config.yaml
model: "CTC audio transcriber"
train_examples: 15625
gain_aug_db: 10
tokenizer: "char"
depths: [10]
widths: [128]
init: "torch_default"
optimizer: "soap"
lr: 0.0016
beta1: 0.95
eps: 1e-08
batch_size: 384
epochs: 149.9
Rows from block 6, named by matrix and row number. Each number is 128 + 32 x the weight over its row's rms, rounded and kept within 0 to 255. All counts start at 0. Numbers have three digits each. After the name is the row's rms in percent of the matrix's.
# c10: first pointwise conv (model.blocks.6.c1.0.weight, 128x128x1), inputs 0-127
c10.20 102:125098112121123124065125188065145102114088115181164096068140136190139102106100179160137123103169156109114155185149185123122126118126142109137168158118143092174088124095120086110195163125085136175139105150108089127189116027123132104098180163148152134141159063146096155164154105098161074085087118171192090103133106118126125073167135130191135101138114127152137131128099114107148135131157
c10.21 100:194131110087106164126108147174114124090086124129186157221172113089098098117180119125116116156112132147100131157150175184136166061120195109148138151171137135164113046094205163154116126130140139102125180115085165134100115125116114091145102134128109152214107131101096109127131135108153054125157090104130097106112086174123109159121089158108104110124102055128106097101104150091124128095158
c10.22 099:122127151172101167118150116074132143166111138175116072066102166152162132167170104093135122104161168126144137136109125099116083138087095146101133116124123135121114093164155089133129169170166125098207109055148183078078128128081172137120125135190101141164194084139075098181084113115168052120144136068146138137081146094116102080106102110100103135139164142104161079185146104135098118090157
c10.23 102:053121084133156105154102172079118152112079084143178060107171094093101105131133180112104149152117136157083106045134147181118090165087192138151147087117147140101080183136156127159109111111105106133114137112143155068151178196152147118151146185143106097121123093158133127160121089123154133136101191146154126098128126159145164127138197093094111098161194148178099080142099167105117146137137
c10.24 099:082208164088162112171128128074154084131134125124112110115154193115096099129151109126125129150042083126100114086120161101123079175167132102105110105135126114057076095204147101051120085115132133110106108152138124141143098127083172159102096105107159090119102091155092074143105107067123163127145146096068148115092145125057168154174083136134143163143150113138079124121110127155188144124149
c10.25 102:118138141097111155165127076140113109136128139181136155146123140137139095139086138140077161149092173113119138124081144104128163077168085132113109159059099143166134160108118167033112067126116123108138131121149187209113144138095098111122143155144162159026080150128138105164112131168122070081164150076136106095114192114087131130110144127084122179129092114105168141136146159114120147155035
c10.26 099:163086132070089128084120070156104159147149144086177110122174088150185146066107159137098086139093091126195118091181104129115112187166112118097127123144134093095192119126121139151148096144058132165152125104147118190124130102127102074133079133169089124199164097098139103132093057151129136143112157139132216128100080089123163166121126080129173145147124130189154118089121137153123117135139
c10.27 103:118215096111082111149156232146134173134173114151133170122129096124113170099179132143147127092151112155143117135098132117123123133088139090132141139099107128154124109122113123210106104131116158151152159083130092164150087113142147159149147103128103160137065118132094095136148121120076134133098096120103154065108085140147170158143109128047139154141104102143063106149124177248075181108109
c10.28 103:091107143115109113144150105138103098092197152084171018081149196091165135109087128136177174099141118123152147115119185131112075129167149125123082089129135124123136117127135085133112107126133104064135118128101110100087147101085093188116144141118103072149125127174125140119112078117138135127135122115137166173130217060037159096153092139148182106148127141135076121166134137119126153129061
c10.29 100:081078071153173116159119134083144117156141130117098160108102113137129176148112113111137160097170087174157104139147175056090163165118105131141177134154127135130106209173124176116089147115161097116159151090109134125149158143171138135133129113132143197103102142104099165141165146111127139211091075120127176084159087166174155142117165051124120143109119185120134136087097178194131164189154
c10.30 100:126124132051095157213136115143049186098132139168139159114135131115159126108135125094087127133097074138103092119126107109153074159104101093146113087087145133132152168208095074106069105186132127112120089188182113145140118129179108097152146123094152083116135135135114138100123151131131115128120166205134135175155098174168167130111100197069100147143119073097131087091122126140173128132083
c10.31 103:065154095140119141151132072160082102093119121083109049124169132083167105096114107137148163076160124098129130142136098148141118150199062119153090119114078140176150121158185103125108167223165110142151093142156100143141120118135075142133108119152149108116148076136182118163045082139099147157118163157141096151133131129105168159127138086148081092110084131110077087155171139168146111143187
c10.32 104:115131126115121082129146113192127096130117123103180149147138143119133191072090122089106129212123138147163108086143140095149133063132140104114116149169192125181111101082199101116130148170094101118073174118127124098111154112038131176167087139186135127144096149114151170104161157150142142207125143100147093117103124119190116107104081134165166142132182189127082115148109104186150133147105
c10.33 101:148185189169141131091134108117105121145101123116149140099145116132119143133112192180074127090161151094056120147171161151042152124135082114132179107157161097182128091110110106109069122100159185147142122103091107059096092142110115073148103107166153168219146086106104154174103102146100170107150145111109142150162156148131148106155101106139193147101142096160120104092161118109103082183110
c10.34 101:144095102100134113159079224137133165169156116095174172136131144153122135125151125145181058140182073081204097099110082160172206119138137096118094132153126119160119121131127108082140152109185114136176174186091134151150101221105131159125140096106099149105131138108120089143132172174106091144142158072076148108154091174135130119102087164110150160141164179130127125143095141141156139123108
c10.35 098:143114113095107129140111091123198110075105091143164111223149105109120147117111148159146179105168110108049161131115145124095134117136150113124174102070151143089090126062154127141102083116111089133165204108087091201158172130127094204142146170148136107113126106112088080127153096152164090123146132136138120070197143114092107126097135201112132144070110131141080100132114164128138136156166
c10.36 097:162104166119153073121150160070151153119082123184140098157119126075173123137165126169101126164113179176136080079140106155109117128153125137172104102135110070155093132103147098123184170107143131130113098118078117103164093111105117109179133124130107143112188145115129123099148126105219130136099157154167112082149121150063120130136158037084218110170071096121158121143106101074162154166150
c10.37 100:126155087125101119135156180151149202149147110126098162172179114126119163078157118151045180126089085143155113142149137155145138109150148132121067159174119141068166070102112135153145089149116146175155113134088092174158080129048196134129076119086141142186117124144107106086096101107145119139128074041184133154128089060123101159120128147120128139111133139102109152126114127133153078110179
c10.38 092:164071115186198076147118159044147114109164152093098129140091130123137050166117154116124136196151150148115079168173153136081094104126159116091089076190109095087084134094100102128091103131151168103130138091162125143093105177100163089146116148153107178097122124081168096087116094171130161196135146132151092092132123109111106119122088132198126127135113130131134057164143127100140138102106
c10.39 100:163105124125095095138122185048116183108150154119099134125090111094138063169099144139163066056080104168131088180120141121128154135130098143095135091084090156096074167135079143127137147157146187137159094127157158141164116150156103093160154144122087070031144160137136164166117130101102133043111142132140130143100105161105140125093114149196120101143158126151123155124104096089098172155176
c10.40 099:155172112089084132159159152140167104169104116124163101177113121149125137105181087120108095114075059166144085188147120079166065119123111148093147144135121125156202145067116171127191181096169117141079068144094094105136079066121094107107123154127128104123101090144109150073182111182125156131109145171108172157154105143085082148088068110101169112154129099114094127123099158125104118154136
c10.41 096:132175145093147151074146113074145110115170158112138106111147154118122155105105126147117100148178147115081168110124094137103147120135180131142166189140073101222095135071055137157155119118170135169105137091173131130130123144162105086064111157031143146163132142105087088093136164157087131134108100140158148099074089163140152170146101110129083125083074141159104113160177061123107098102100
c10.42 102:146106042148151173126109112094109134123117122104120113117127063125061123121196102114142111152167194148056177107147183161105157106108124157140139135065119088187109115152094173178112110146126084122092113132122111135125132137122140156145140115087178115115081116075104126139161151161163132140134052137160170116097099146169087143130081136115184161157140166146100102088134130159057115094215
c10.43 103:150085090107138141115155079111110118152173085072127123171129095115146071097109050136133132152177171172112120111087122156196143137181139078142174165126105105119101118190200129120168172163154135118107129150129185143124094116170161131044078177148084125142099105185123143152101155120118176112131125143171129068087089092088101130108143120149140089095127142085115098086085137106106127161175
c10.44 100:131142142121134146123138071107044154087079103165134067082088155162201127145119194135136102103137171163076079158177122122069076106081094122098084098110129121056118132109182108148127114152111103145187141114141127137132114132127135147096151138120136107112109117121197123112176077121164090104131125111113121163152091121135132139156130107164157089179132123100142057175174075056076105119104
c10.45 100:175146147085107151147087151088155128097154117099137071103143107162099150113132168105100178152125135111118155073132135138107064131147142143163097149102119144106067151160141129111140147178095111102143071080154091142105107141119161135156135092125086154104088141153125131134124129119180125187057089122105113110045142115092131155166132109110126106133152194166076246139160125048062141153114
c10.46 093:156098118158116107120111173034151107199129107140149141097109148128150103145146082147198085149158173120102109180147067126104119155102099146142083114065134104139121124128164136134098166114169084097128110154158169167129088120110112144108133142094094106134190144138163130131163145125115115112137124096161078116127158144095073107170169067124075109159178238104131218155113144119104161147120
c10.47 100:118119137105155153197134138130148077064116168140177188158169148124100151176138091153082051134186114130097154147132067132174091156101140133128164113171121119136120078143142102184122181163074105141107170142142123062092055140102139129132059134113083130128120075136138110115102125125238107145118120142129152076114130135092181133122095170081153136128118089139117110117116146132115114078166
c10.48 100:129116073134112084078090140124118134155134129165153072174092196148123111113171056143156126112165130155186127128123133215116055161105125145116136112058061161130106183168103163143173151019174159074111094130158121112159154148105142150113131172106105151090117173121167155139169112139115157170156131096153168065140145145155149104120127115135137128123079106145145160126158110148121149099138
c10.49 098:117156136136110144089127099093096169119157093138135175161141099115157102120106145170106127171129177137102140177122177203089089100121124190095118166068131172184125131152141113137129224077093166096101090049112121114119106111105169130120112117117077153118133179120091117144143151116152151143142124110091100152104083109140100136166106119167124153104129175183060210071148093145137130192134
c10.50 098:074081146160103086172132139108116121112094130135139131120116175154176206159172118128126107104119095090036125138139122129086101083148166181143072134153140105117115091118127092089107081118053145159122098117147095108115171095121192146060200153163091106167184125158144099158157115187184125151086062130130146142117090129113140070110078160184130125152133102126110101115127117113170119126126
c10.51 102:151169127084082161168064105123117160067117093108094113081121113117102076096172072072205154094170110185102163127120136128134078117172112115206133109109059087103087090136095099142156126149125122152143120150135132109093112165095090089157139128146142124152152156185079124180096102127165079144128084128167119084139134195099168163132094127160137143169141087085147106149137189115135122119111
c10.52 097:080141099133137119100098116122165173111136142121180064152111110114122092081205123086099137145066121193181123104113138100156156120178153132108135088199097092089184115086111125105111119116093180127118149138170144198095092069079125164093154083132146059163120107084133115126099063111094164138127133131177141130111147168171159112148134139130139129208141116107164088136083133101150149091160
c10.53 094:167169052070122137139131179170170118156171115139133075170119117092109078092079115141093154120113120131194107059141124096105131103072128121103172114155101102095110088120101099145114140124152088102146153136185099197106132097114147136176105083148122136096088042100138111128060135128117113174188143093104136141112153161149115146129111107119191116203119108181111129176129168087141139157110
c10.54 096:083128183149172127162074209105107154130099069120151112082123174064097129164126118093106106094137144092109123168159187162071087136156096155166102135089113071128133114168132160184107181117080064136103105132111147153098144135122116133106182115114128108122134131114136133163142136135167147135144095101140185189171104203122162074069155146105108144107060066126130121122114127119185113137151
c10.55 085:127064136181171105168105094142129106092137122107113110077094117093173099165097160157177118135122147137053136098188136115078075136145173136142071135102115132146117137118116137096157124130167079080083139096146153120091183146135100167095176142212219143117149159150164167092192153149155139125107109130108125150147110112117128115151129075175105118119095086156163086151181084089074118117111
c10.56 099:166125162150108095150072155127164132088123121137137083145113170127157067112121058087120075138101092107106156175190124075113142101038130104099135173146093124148144141122094198150092140152097130106108127138101161110112116161091179201148171090112163085121117162104141137140172088148161067141098122084177112085088116143105091121098120164111124141166132097095100087064104111096154108068130
c10.57 097:156091144142157135098102074069091146138188166110137082126173140099078111116087142079127159152140136131124181149086116106104140165211101134125123131158104124069131110149211132108122093107101109224133089139179118131216128137158100082093121118130128154149173078099151137126160101139093121074110136135125163097149159145078166094121106109120111100132117070069127110146114151183147157157078
c10.58 095:124132096153139124100050156106128141122140149150148129154117156125132087106150059064114143129092102099091101121120180156184144187149133080164105103139127165108094118147128055138068124162108133114155112160109092190073144202109143158170150112135160110074143113161143183085113092132116206096109127119190133117128110064109110159087139123063124119084131091167174117146120195154098133110119
c10.59 110:131127116138131134146077123021187144168160151125122141113102126082102187122102103117135129117131178167126118089086078183161106106134167147109164101110132122088115174155140155152150053094191108128125129115167162183133085133100107132154165160130096136129112127155102085079154104163163105114107139108135167065134130200126107113185160079128126125138197224165115171110136164160125136146119
c10.60 097:094162063097095165101104124110148144159101107107112164145122156147085112093093090111123085100184157156138118145150141119179215073155147099120165098078135130223096133140081156170129125153143194087096122166109105110104080217156114107068131117147152102162126172076098101155102079097140122089104101167137079133177130155145135135146120132107136093107145093153125134148110134123168108195147
c10.61 100:103135186147122098137144078119106145129181147164124113122135172134158110122101135091125139084082138115088111182156097064129086119150096155161149090164131100118108157119112111110112157149123135116090112142110086053098176119116113145148124065072140059163156136112158104108135180130108082107173182241151130113136149141129151179111130120143097127080079192169168128161170089063118146180112
c10.62 102:133099170090141160124117142158128122028072150127153136145052152140117074131149135106120103144128141108094138107092120115113158140167108120104117146117102181147019111168144139082143117194193126092147106121100099072144144133172089121118190064080148085157100194125177126111082142118134109129154177175124122151113113105183150090113104145076112130130137097098173155089153127114145168104104
c10.63 102:120138177153132124119099144097146127121115136129095121220125133123129098124152127153142125096136133143101175160129193117161059103107049176124106170096059071121121094090150140121146116139132143123186112072164171125106084109071077155148135120114096080121148173097127112126125173135100059177175112130140070102092079081163104138133199109192144101101134139090132140165124119075081130123091
c10.64 102:141086151159105124101107083119064114143184103126129123138154139126111094166138129094086130135136132090103104186186151195159191080103128118104138178134099182127098105072167128117156146072120138049092119110096160147127147148154086115167125194071120105153130072155128131191132114091152121129163088122144117161098053147068086099145092122138156128097150089120162119118142119077139125206162
c10.65 090:112111149138166108129084089124064048100183120135148094099106165157149129173124077057189110149137137178080154106089131113052133154160105115145134083143135135117140102164159150111084134090144101147181045130124211152108147114145109091142172131165092164076125102104154149146136085140139164089147162126122148123157078143136082118097156073156116114094165148139165185165113095098102108123112
c10.66 097:137153128134174108154096153110145114064134130150157148137157143156195113126135154073146078084139112071140093167138162123089123152128138103145156128078100115097097112109118175150156136152152161239131022075137094115131118078137093091103107113126112100161096155175141137107165140109092079148049118191118125080078151176143136127117147102113101120147091105105102124168139069090112131098096
c10.67 102:120121099171178117198124138166207101115104097134110109132111083105132110160118118105119133111157146141072149066118134104143153094152125077122076132137172138164122081166168161117128092160197162128148124160105148147074137147135153104102135116113080070219086068119104148073085141133165114102169127052131117107103111151093097090131084165160170141200152123135095150107133117176131116178146
c10.68 098:106157187099097093128139160162072153111161115138136127122157121185123150110144107086152107096096169085107137147099136126143104119144104086156118166104144118075168058189123146145133167145120070114101091085136149122155154169087120105125169121044134097173121092129149193158149104150097126163198114139069159099173085152131215166125120097131126149160133107133126110142138130103182203178083
c10.69 097:118140163104159138151125156113128136156083119139079144131147163156153105098183152148099140151094144100135173085113170124129163173161166121182139107139168045165169102092173114129090156119109082165124079082175139111145134130146066143165118074126133134102121076143067055111119140098127098200119116166170135190150104143178116189127098118097108125148138090119160115110082126202195148158112