Rows from block 3, named by matrix and row number. Each number is 500 + 25 x the weight over the matrix's rms, rounded and kept within 0 to 999. All counts start at 0. Numbers have three digits each.
# c30: last pointwise conv (model.blocks.3.c3.0.weight, 128x128x1), inputs 0-127
c30.21:465574502486506494470481521511519531498498495501502496533516473519521501529482459547531465477483475458473484562506465510523532518468515501506508481494508509476477504496503499501500488508488564474485479500528491467546492515485441531498524521473486497498507495512498480502479480466528485466531522510501560464492494486498468511477470417479493510513441454528488478501503509492471498501498
c30.22:502491480495509500500481519471511497537512514479480511511472478477478538470502460506492541510500499472512461514485504479511431518451442500510480476528472520477472449448492502480501503530487518501473455464519497486545496511460476498506470497531484515498495489499513481484489513492506501533491474517508504465501527517509454478564480472473483494510501452518507496517539487471549529522545
c30.23:498506496467523481492531531536476494529496488479485487517518490523527514468531466455515475519511497485523478487505486479521534516485491510497522459535550508519497533533501488486484487467487507481507490505494485495492470503500484438527497515485461457466481550477559519455498550505474509514534471500483463490505491488530534460500466492456475516465502462559504503484477501522496518505501
c30.24:533537514489484500536479484452516541502481510497545450506542499430453546475523495494480511468524510507483500522446488484524491486544474504501514539475474503495519484489531509513528499499511491495507490515466497477477501532530510516482491515506536492482526483501516505493494507477481496540529479541542494488488480484549462521469512496469497535475490463513547515500534494522526512488494
c30.25:482492537497495473483522474522484477520525512484513485481508472463527502519456505467551481515482513457505493498498484461526529497454519481534507495471475506502477493487514538474489471487480501495489470498487532458505542486487469465480462488526531513468440514501494497489460446470506507536503473503554474491551480450475480488463496468500468504487499497544543538504482497514493470516496
c30.26:464539458504560462500500538477530529573495506538535485478470492492496486476513471534488473514527497531469482538465541473519505546490487470483490517534464496530540513486484496493500463508472551502509524496470500516484486547509467485502495489509493505498538516511512506493487477515517469489522495541491518516510491555550451519530519491485497537483510448494514539503462499490490494471492
c30.27:536484481471524486509510470503511494530485458484528490500457511466483523470502522481549466458527496524497520475436515546540537490511487494454480514501521475505536508502514481484537547538490557500488498458496457487534548453546466497505478447508518506486505510510491497476511481542474451558534524476511513504504537457525501519466503499513479513496483504499508467489514497481465538506515
c30.28:458470497474477480524543456528503539511465473468532538487527485503474496510511512478470459490508500479514527473503489534478463483483522509443532510482512466556480521500487509488504521512553516521530487499513493505491467482473490446522419496519505474490549492497452504512485486481471515527540448516499500472494514444476492505512480517536493464542506494483485488506522510512493513471496
c30.29:497495597489504499485514525520451502527497513516493527463481518480491515463505535505541508542503487489499494501477532510526506503482514505543482502497458500508513529527490530488507517549536505511570547480476514521490472515499489517529503508492528545510508532501531517477474504521539518520593490512517485490552479493479523459500509500509453469474501523530531512462526524486526505516500
c30.32:482512510484499492474521466479507494507465514479518459500488512493479440455546467526506496489485484499517527492507517482462500477470573507500459516476475484507501479506501510538470491513534494491523506455490492463497523534499513498471497502533499509499500534532559512462520447457472496536506477495532478480469529461552490520559507492542514486509519483466517532495558503511469528537534
c30.33:499497549534497523467475495481536483481502477478492448543496446532504504505497479508543435506470508513500480500519526530526482503457500518538510508477515495518486541470521517543481507516563491510526540509510445475522525478492486490484511508463523478479487547544507480546505544542495523501549529510512455469497487526523462516513475502503523468486470509457512495499465509464527499508496
c30.34:509492498500507461512460513509501526508496478541510511456521489477503528498528493517496497434516479504505514544501522459500501487511482488513513500487478476460490497499464519489486511468499498517486512505538500508508524521497484486536549522508517494496470479524544480478475508473487437510491509495467542544498513485492477532519480469508507499508537497497499462454502431458529476516514
c30.35:498503497502530501499492535512519522519486463512514535542452513519504527458476508498511482511486541526512484455528476512467504488482478517504482499509570504499520532523539511498538529517475503518502493513493502521494541536539534530491500487464487519486515524496540507526507534503539505494559493535456545496506511484482463521533446483523558482483483491460494496510507538503471461556520
c30.36:471481514523498483477472494487508481483493514566513473486543553490498454485511470484496501498528493504547520480490541518538529517487508469563475508492472542506456482518461501494479469543495520492461494543510528526516511460515524494494503496488502537522470492480470438488567508502508499454504489510546461498507479499468480484497483483531493498485463504469488519462479503460505499480463
c30.37:476545490470516438507463497501482498517482506476527483518517497490496535494437493490517523484479512498515512472503475527482517496512455505486474498495534491519476470484498473469498511510503466498490503519501487525503504475457457486492456532507454464474532466464518506481498449524492516495484483490451504503490507511468450512505480543546471450491456479474497487518456490480483523484489
c30.38:468522537508527479528546507506476501502496492511483498506488425496560478523481509475515493456481512492460471473489478510487487491511463522513499525537538530491480481504501524516511477498478520509502526481465521529494483514516492435498472484514535509489488520503466512488533554444506493513493514513500456487528518471526488490491498510520468467464502526528450450524497548481504523481541
c30.40:515497511465513490491511487518511497470496473468494470463511492500506493502478525514500495472507484457515479504493509478512524488483511495492489529484533494495459496470490538462486501454456503527561504484506486468500486523446506523504534530482463510510484483498492486488515485432510537532514500506499513496449471516511527528526492503464520498520495537496503524441524473577433507531497
c30.41:520496527524469508532490530469477510514584515513468521509503504489472499512497506513533506511527519517488471526483503522495525531498507531487522508533507474510515451478519530468491488494507472515508467539488503464578471475506453520511507524517517493466509502467489518485511495512534543515500453528551491462502499504488528508490509479444474495477536457545476518520557470494496509501471
c30.42:530514483492488501509511530528503520515498530512498519505482541482478528561472454481493463492491487489508500473534481515517512501504506456507500508506542530492482452497467524481458465462464499497515482554514543483513527509501509561521496489486508495485506515458476493477521483528462484540548467501513513459519480475498548501471463489451523500524489479482537446460546560500500538514481
c30.44:464465496450507480511473499533483498526520486522537502487494509512509495510488520469478515484518496558492497540541503496474453487534546503501525491454493519498497516519468494472524540508502522510499514478461446532489506501478481515528487502514507518547567527532480496514510476499473502502503464494483485518498470456450474490519504516531474511512491457524460527472476531482477532509486
c30.45:499506533452468499496497477491488513480468477483430498545505500506530514504481485511494504519526462538489507486503476501442503486546489518499483536467497480532542510473542485540526501530451561537542520490497490525500521454506541472466560503533487534496528495508484459506504505509511504506506485471490494502501512497476470537438486481531481494507514522494490502482498505463520439497552
c30.47:490516547475502489513546488467541463498529512507466468498517522486501465528510498545497455492493470494514512500536507446485509499523459471468513503514557474529517480518503485487505482490471493527526448555513468500484526518493513476520496501550496511511486514490528520504516483493493482501501502471488505497539546479464451470475533505496488526516529495471527452520484536495509513495483
c30.48:509513452496503475483505540473484551508472497504470487515449522482527470472491481558491466552521521543483514483499500491529508550526505491474506469498478509501484484519442473492488514485501497501517496457545498490506521538534525549518487496534530508507503546562526495518513454465503505524526474480466470497492502484517499498494490533513531500508484473552488574515502478511523524537514
c30.49:500477506489499447529488519488464523478528476468498484488526534532470452463433528466546480458504525487473500531541487467493489542510518461522506500465549510483484492467505526503488488556518541501568484490491512474494499509466465446508508524484496529505511544498494465483509509512487479470532534472499510521480503545473500478483482493499485487472558496507497500519489494550528508487487
c30.50:515554485523526459492498513469459551494513480554487501488456481540498502482508501520518485498493543495485548484514488545518548507525487492479483515513500461468513520508498547483474454563532496487535482487511498482501450514506467542513455491504528513478497481475448494485518527529476477493485506481480498458487504526556500523483515505532507483538489514496484454517553502498486503485511
c30.51:505503517494525495456510518472473462484546490516548463492477504481491466517499545470518480469475511536497496503495500495565492471457486501512485483581511509509475485497476506539494503499544511506472516478561496471523478486481454495484517510527495519512497522477500509520524476470468507511533481525459494491469511499492527527464507482508489458541545501483445475481521469502500522487494
c30.52:510501486504526510480481457464520510515541478481504493477494481541513499492484480506477501528525514499480475514485517490492465502525511501486520536497492483482473502463499498518484462495492465485453474535496486482486524461503509508518467482519484467499511477464481471528449492553466452498516534511486534496492508461534453501493520517458489470553473442532523472513527463524504510471469
c30.53:450480455478450486511501518501551522494481507484515469514522459464495494494558513511498482492509499501500521526518511463457506510479462492498528496504434498477496523535458484530497487471471486526503450500521494567463536511498500527478523482491498464505509465528523515467452505499485519454504493514534498477512487533539528515548497521511464494490521516487514473539516508492517524501456
c30.54:523544476472485493478529518491480501504467484528494487478475524465449525483512531525509457505466489495531502517491502537509503482542510410491511468469447501524500505521506482516489493502494498515533513475519525514459494485455451511467520488508478542466496467480523464491501503486464518500464505461455516486514461478546487478502543550476533591509485485535501512516527519469494473544446
c30.55:491498502515497512495493469522487494497511500521505487518483517491494448488490543482475489516498483472497510504475497494477521500475492447503506484498475531463509505483478484515532509487471463474501540521473520471556519495495556477485479515514497473497466457518457487515516524503533495546539469517522522477524466475541506536514527470491495509459481525472458505527505476520489509506519
c30.56:476534479443454493495432553510527476486504512540507520497502507516489492514472550519500550501479484527497508493466497479489475505502546474517503527462514511462502470486515534480504468458517524510537502520476532443498524501507520538498461541495512470472529526512480500507515481510487478475491450495516483484493526534467505514552475460476527489500488509515486486502481472498515503490572
c30.57:490496507469508480503494520517471514527504462481482452544520495480471494483474531539491483488509512471527510481469459502465525508488529529505534507521499540486500496500525476465531508494475498511523467506508505485506485490566541452487498528485544504535494531498512503522515529509485503528474475490513471485498513479524495476440464479478497509477485492514497437551545516525506434487490
c30.58:511493521494502514475528503473506498501499486506504483469515549470492504468472476496486471511472475518455530512514486487493489478547510496461491472553477511497515557521513530454503487492502500457512492480513482517501497545546540552473484509478503499474478528493521495413480487534511487490483493490517481492494518492490509521493457501480475475484503503521538474489491499510490498555524
c30.59:501506496513503542484545512494485519473487482505474513500496524493493488451537468523503511481554490520520513503534517489481531520520476515482524537565476479473487498558477497513498503498486516564489517498508496507482526477490452515494492493473513505530462525508450473497481501528522532502503458526524471517518470471534527488502480509511537482519494501465540462434491495470483529468480
c30.60:451501473476508492508492520473457514477504514514499493490461508536503487492484527475480509482507518525458499505458502500529529483523512485521490454470546477478510479474454480521491477501484501481510460445516499472529522523500489493544478460456544487516544470523520484525514484511518518472538512526497563485542522465510537518539466492506515459482504533485497478495458489464470538510506
c30.61:501498497450489487483493447513504478506487490502463533551492491520508532505480519505480437555506454476483463489548527496499520498498523527458448529462525496527495490507500494504502508491473540521515493493522431515463547483494508477484506520497461478480485481505465493475543451522567485489488492483498458464514502522499495499515486466484499462463464511484496484501470516512493491493478
c30.62:492514491505429499483468546487486500470502494510447581449544481518473490500480554487447544487478531487539504511471531497451518540505507553482505477500447485495521471507544512504504481511527517518431526497481526513497476522518480493530501495504529478496484524495525492522468452465512500519463533479494474514488521496496433484495538515498476476496477491475507499515519524493487529499516
c30.63:488488526438487450494504511496461523514485488489557486518507505451519528458472522446504495479492494470502488482482469505491468458551481503492455534458460464497496521501520494479495543499523450507495518489490497488496493507526481496501481495497492519445516481508486505468498484494492511500502545482476468490501505548528519510497488516475477486493494512494459507497513473475514496477477
c30.64:502516534463478558495477434512515468470484529511499478501534509487492522515505484539486485488475513506515484511478531512508490466489493510494497480487465489478510528481486529530512507474501508515487470479502467493468551493486529505479512503543502512514475469524495480501554497469527501510531475525497490518526453472534482480521492524463488545472461509490472527497474498523536520529463
c30.65:531472447513538506486511484518484501497516527508490497483503489482505514488479484545537492485484526493469481494493518492459557543525481517477537528508517482488502508480501560493498457530537507498513471492507521489517490496542495476481501522514490498540491522515501486533463468458521534499544511478472469503510516517488549514494525483499481551482569491536486510458556537499500515522492
c30.66:458476500493522519506484476499457469494457481492476505473510531525481449496496496483491466495469527474512471538484479494506504515499506461495490491518507499549522541469508457516547459498482523498478449509505488510521519550508463498510508511486464494498470525509475520501518514483500486487484539545515479533475471555504526478498490471465526439471467477477499500487465494461501491451451
c30.67:545477508524514515467508539492519502497482489508552484462501525545539475512441525470498543491519502521465524513502519491513483500515495497511490476517494542518492486514473513508488508528514491518520511510483508477486450505499502485487561509506498487507522466489514537536478525505488469491499456509479499558481531463481485473497533443494480493568507510486493488504496508499474436497517
c30.68:484491515498493487505522473485493496466496525515474530524514454506480479555483523521511537552492542495533544536520500493515515495498516528542475477495498496523540511502489492495444505496504514532542544446500505463515534458488521566492465493525493542537528529458497505551508499478462460489524484487540503522487571462494496479502548497489507478515490502499531477497520486469501505485503
c30.69:511517475519547497440504499476512531531477495531502512494494502470515488484507521523506482482510489511519488529468509500453484512514512456492532528576526500467488476483483472502497486525506504479503453541531504507521503524500532502500500500499495527507509519503453497490526533525518524498492529507551522473497501494571462498515464521467540472510487469533494500509538480541512558523495
c30.70:498550497515494493506479493546490533495527507528550490489474493488503515481475521524501493446513516491493485473490483515523488485509512502471519481481487428498492505487497550512502517557518492495497447491521516503480495511511467500559527495518479463502498495492481497495493458485482496470469505469502519496528502523512513496505514473479496491544556478476470462481562523491504512499480
c30.71:530477494497517490464489474468546441535508490541508483529496504535468482458513486484501458478479502513544474505517532469507493479471456513540445522487536506486494440502474459503511482537510521490499473481507523512533524528467474533517469476491540514496480514526467514533498495474470519510485497469511516506493513485499516493465466497532497498484493503459476465492510468479544513512514
c30.73:509474513511487489488501494519467502511465478458513499471470491489529493554484496508492484513494483488512484469488459463492538503495527494513525512507483488524491520514478521470539450520439507471537517517532475501531514528568469480511474539490519505483518488464469536579484489497507522521548487520471514456504505509531422470490479479534485468485519475518498474556506489504473454500512
c30.74:484485504459583460491508509515526472482493538502490459538503553463512518466483530515507505455515516484476474469487488515531502504513504496487536458497474497510492495489458507493474482503492492515502494486493478466450587507519535516501453507538543503522503481547479531473521539492535487492490495491521520510529490484526533529540493497513505535514508470534478564491536484513452551479515
c30.75:493529474523491472505515470482524478531475468482471482515485507478497518522478468501513538520499501471470508520550496507464496458502488495549521471472478489449474495529497528500511492502508481473439506469514513498477492501519479488501517447528525527484494505481514530488475521489495522489406532481486532506468502536507522511505517502519485513508483507488488438508537469458489532511504
c30.77:477464508478552486475485523484523528508488460484481504516509464535484495437511508444460497506504520520526487497517485532547521538498524498525465524484509517470484537486527494444471515483532498515525503491527506511501498533553517493491569541486484505495520468519501522484477512528507471480483509485543441476481522496470447497495517497505523496499517531494471587491554519523544458509520
c30.78:532497558447489523506538442514489491465500491523548522530510498463495512496527484462456508453521486499499527506498441522455469555514499504489499492485550504517472501507479501457516450489478424473494480506461527509485488492480478488480498515506541480473543504472487480493518552490468527518495496525482499496520478493513535490454512538489471523519501489541518512499509496521552478479478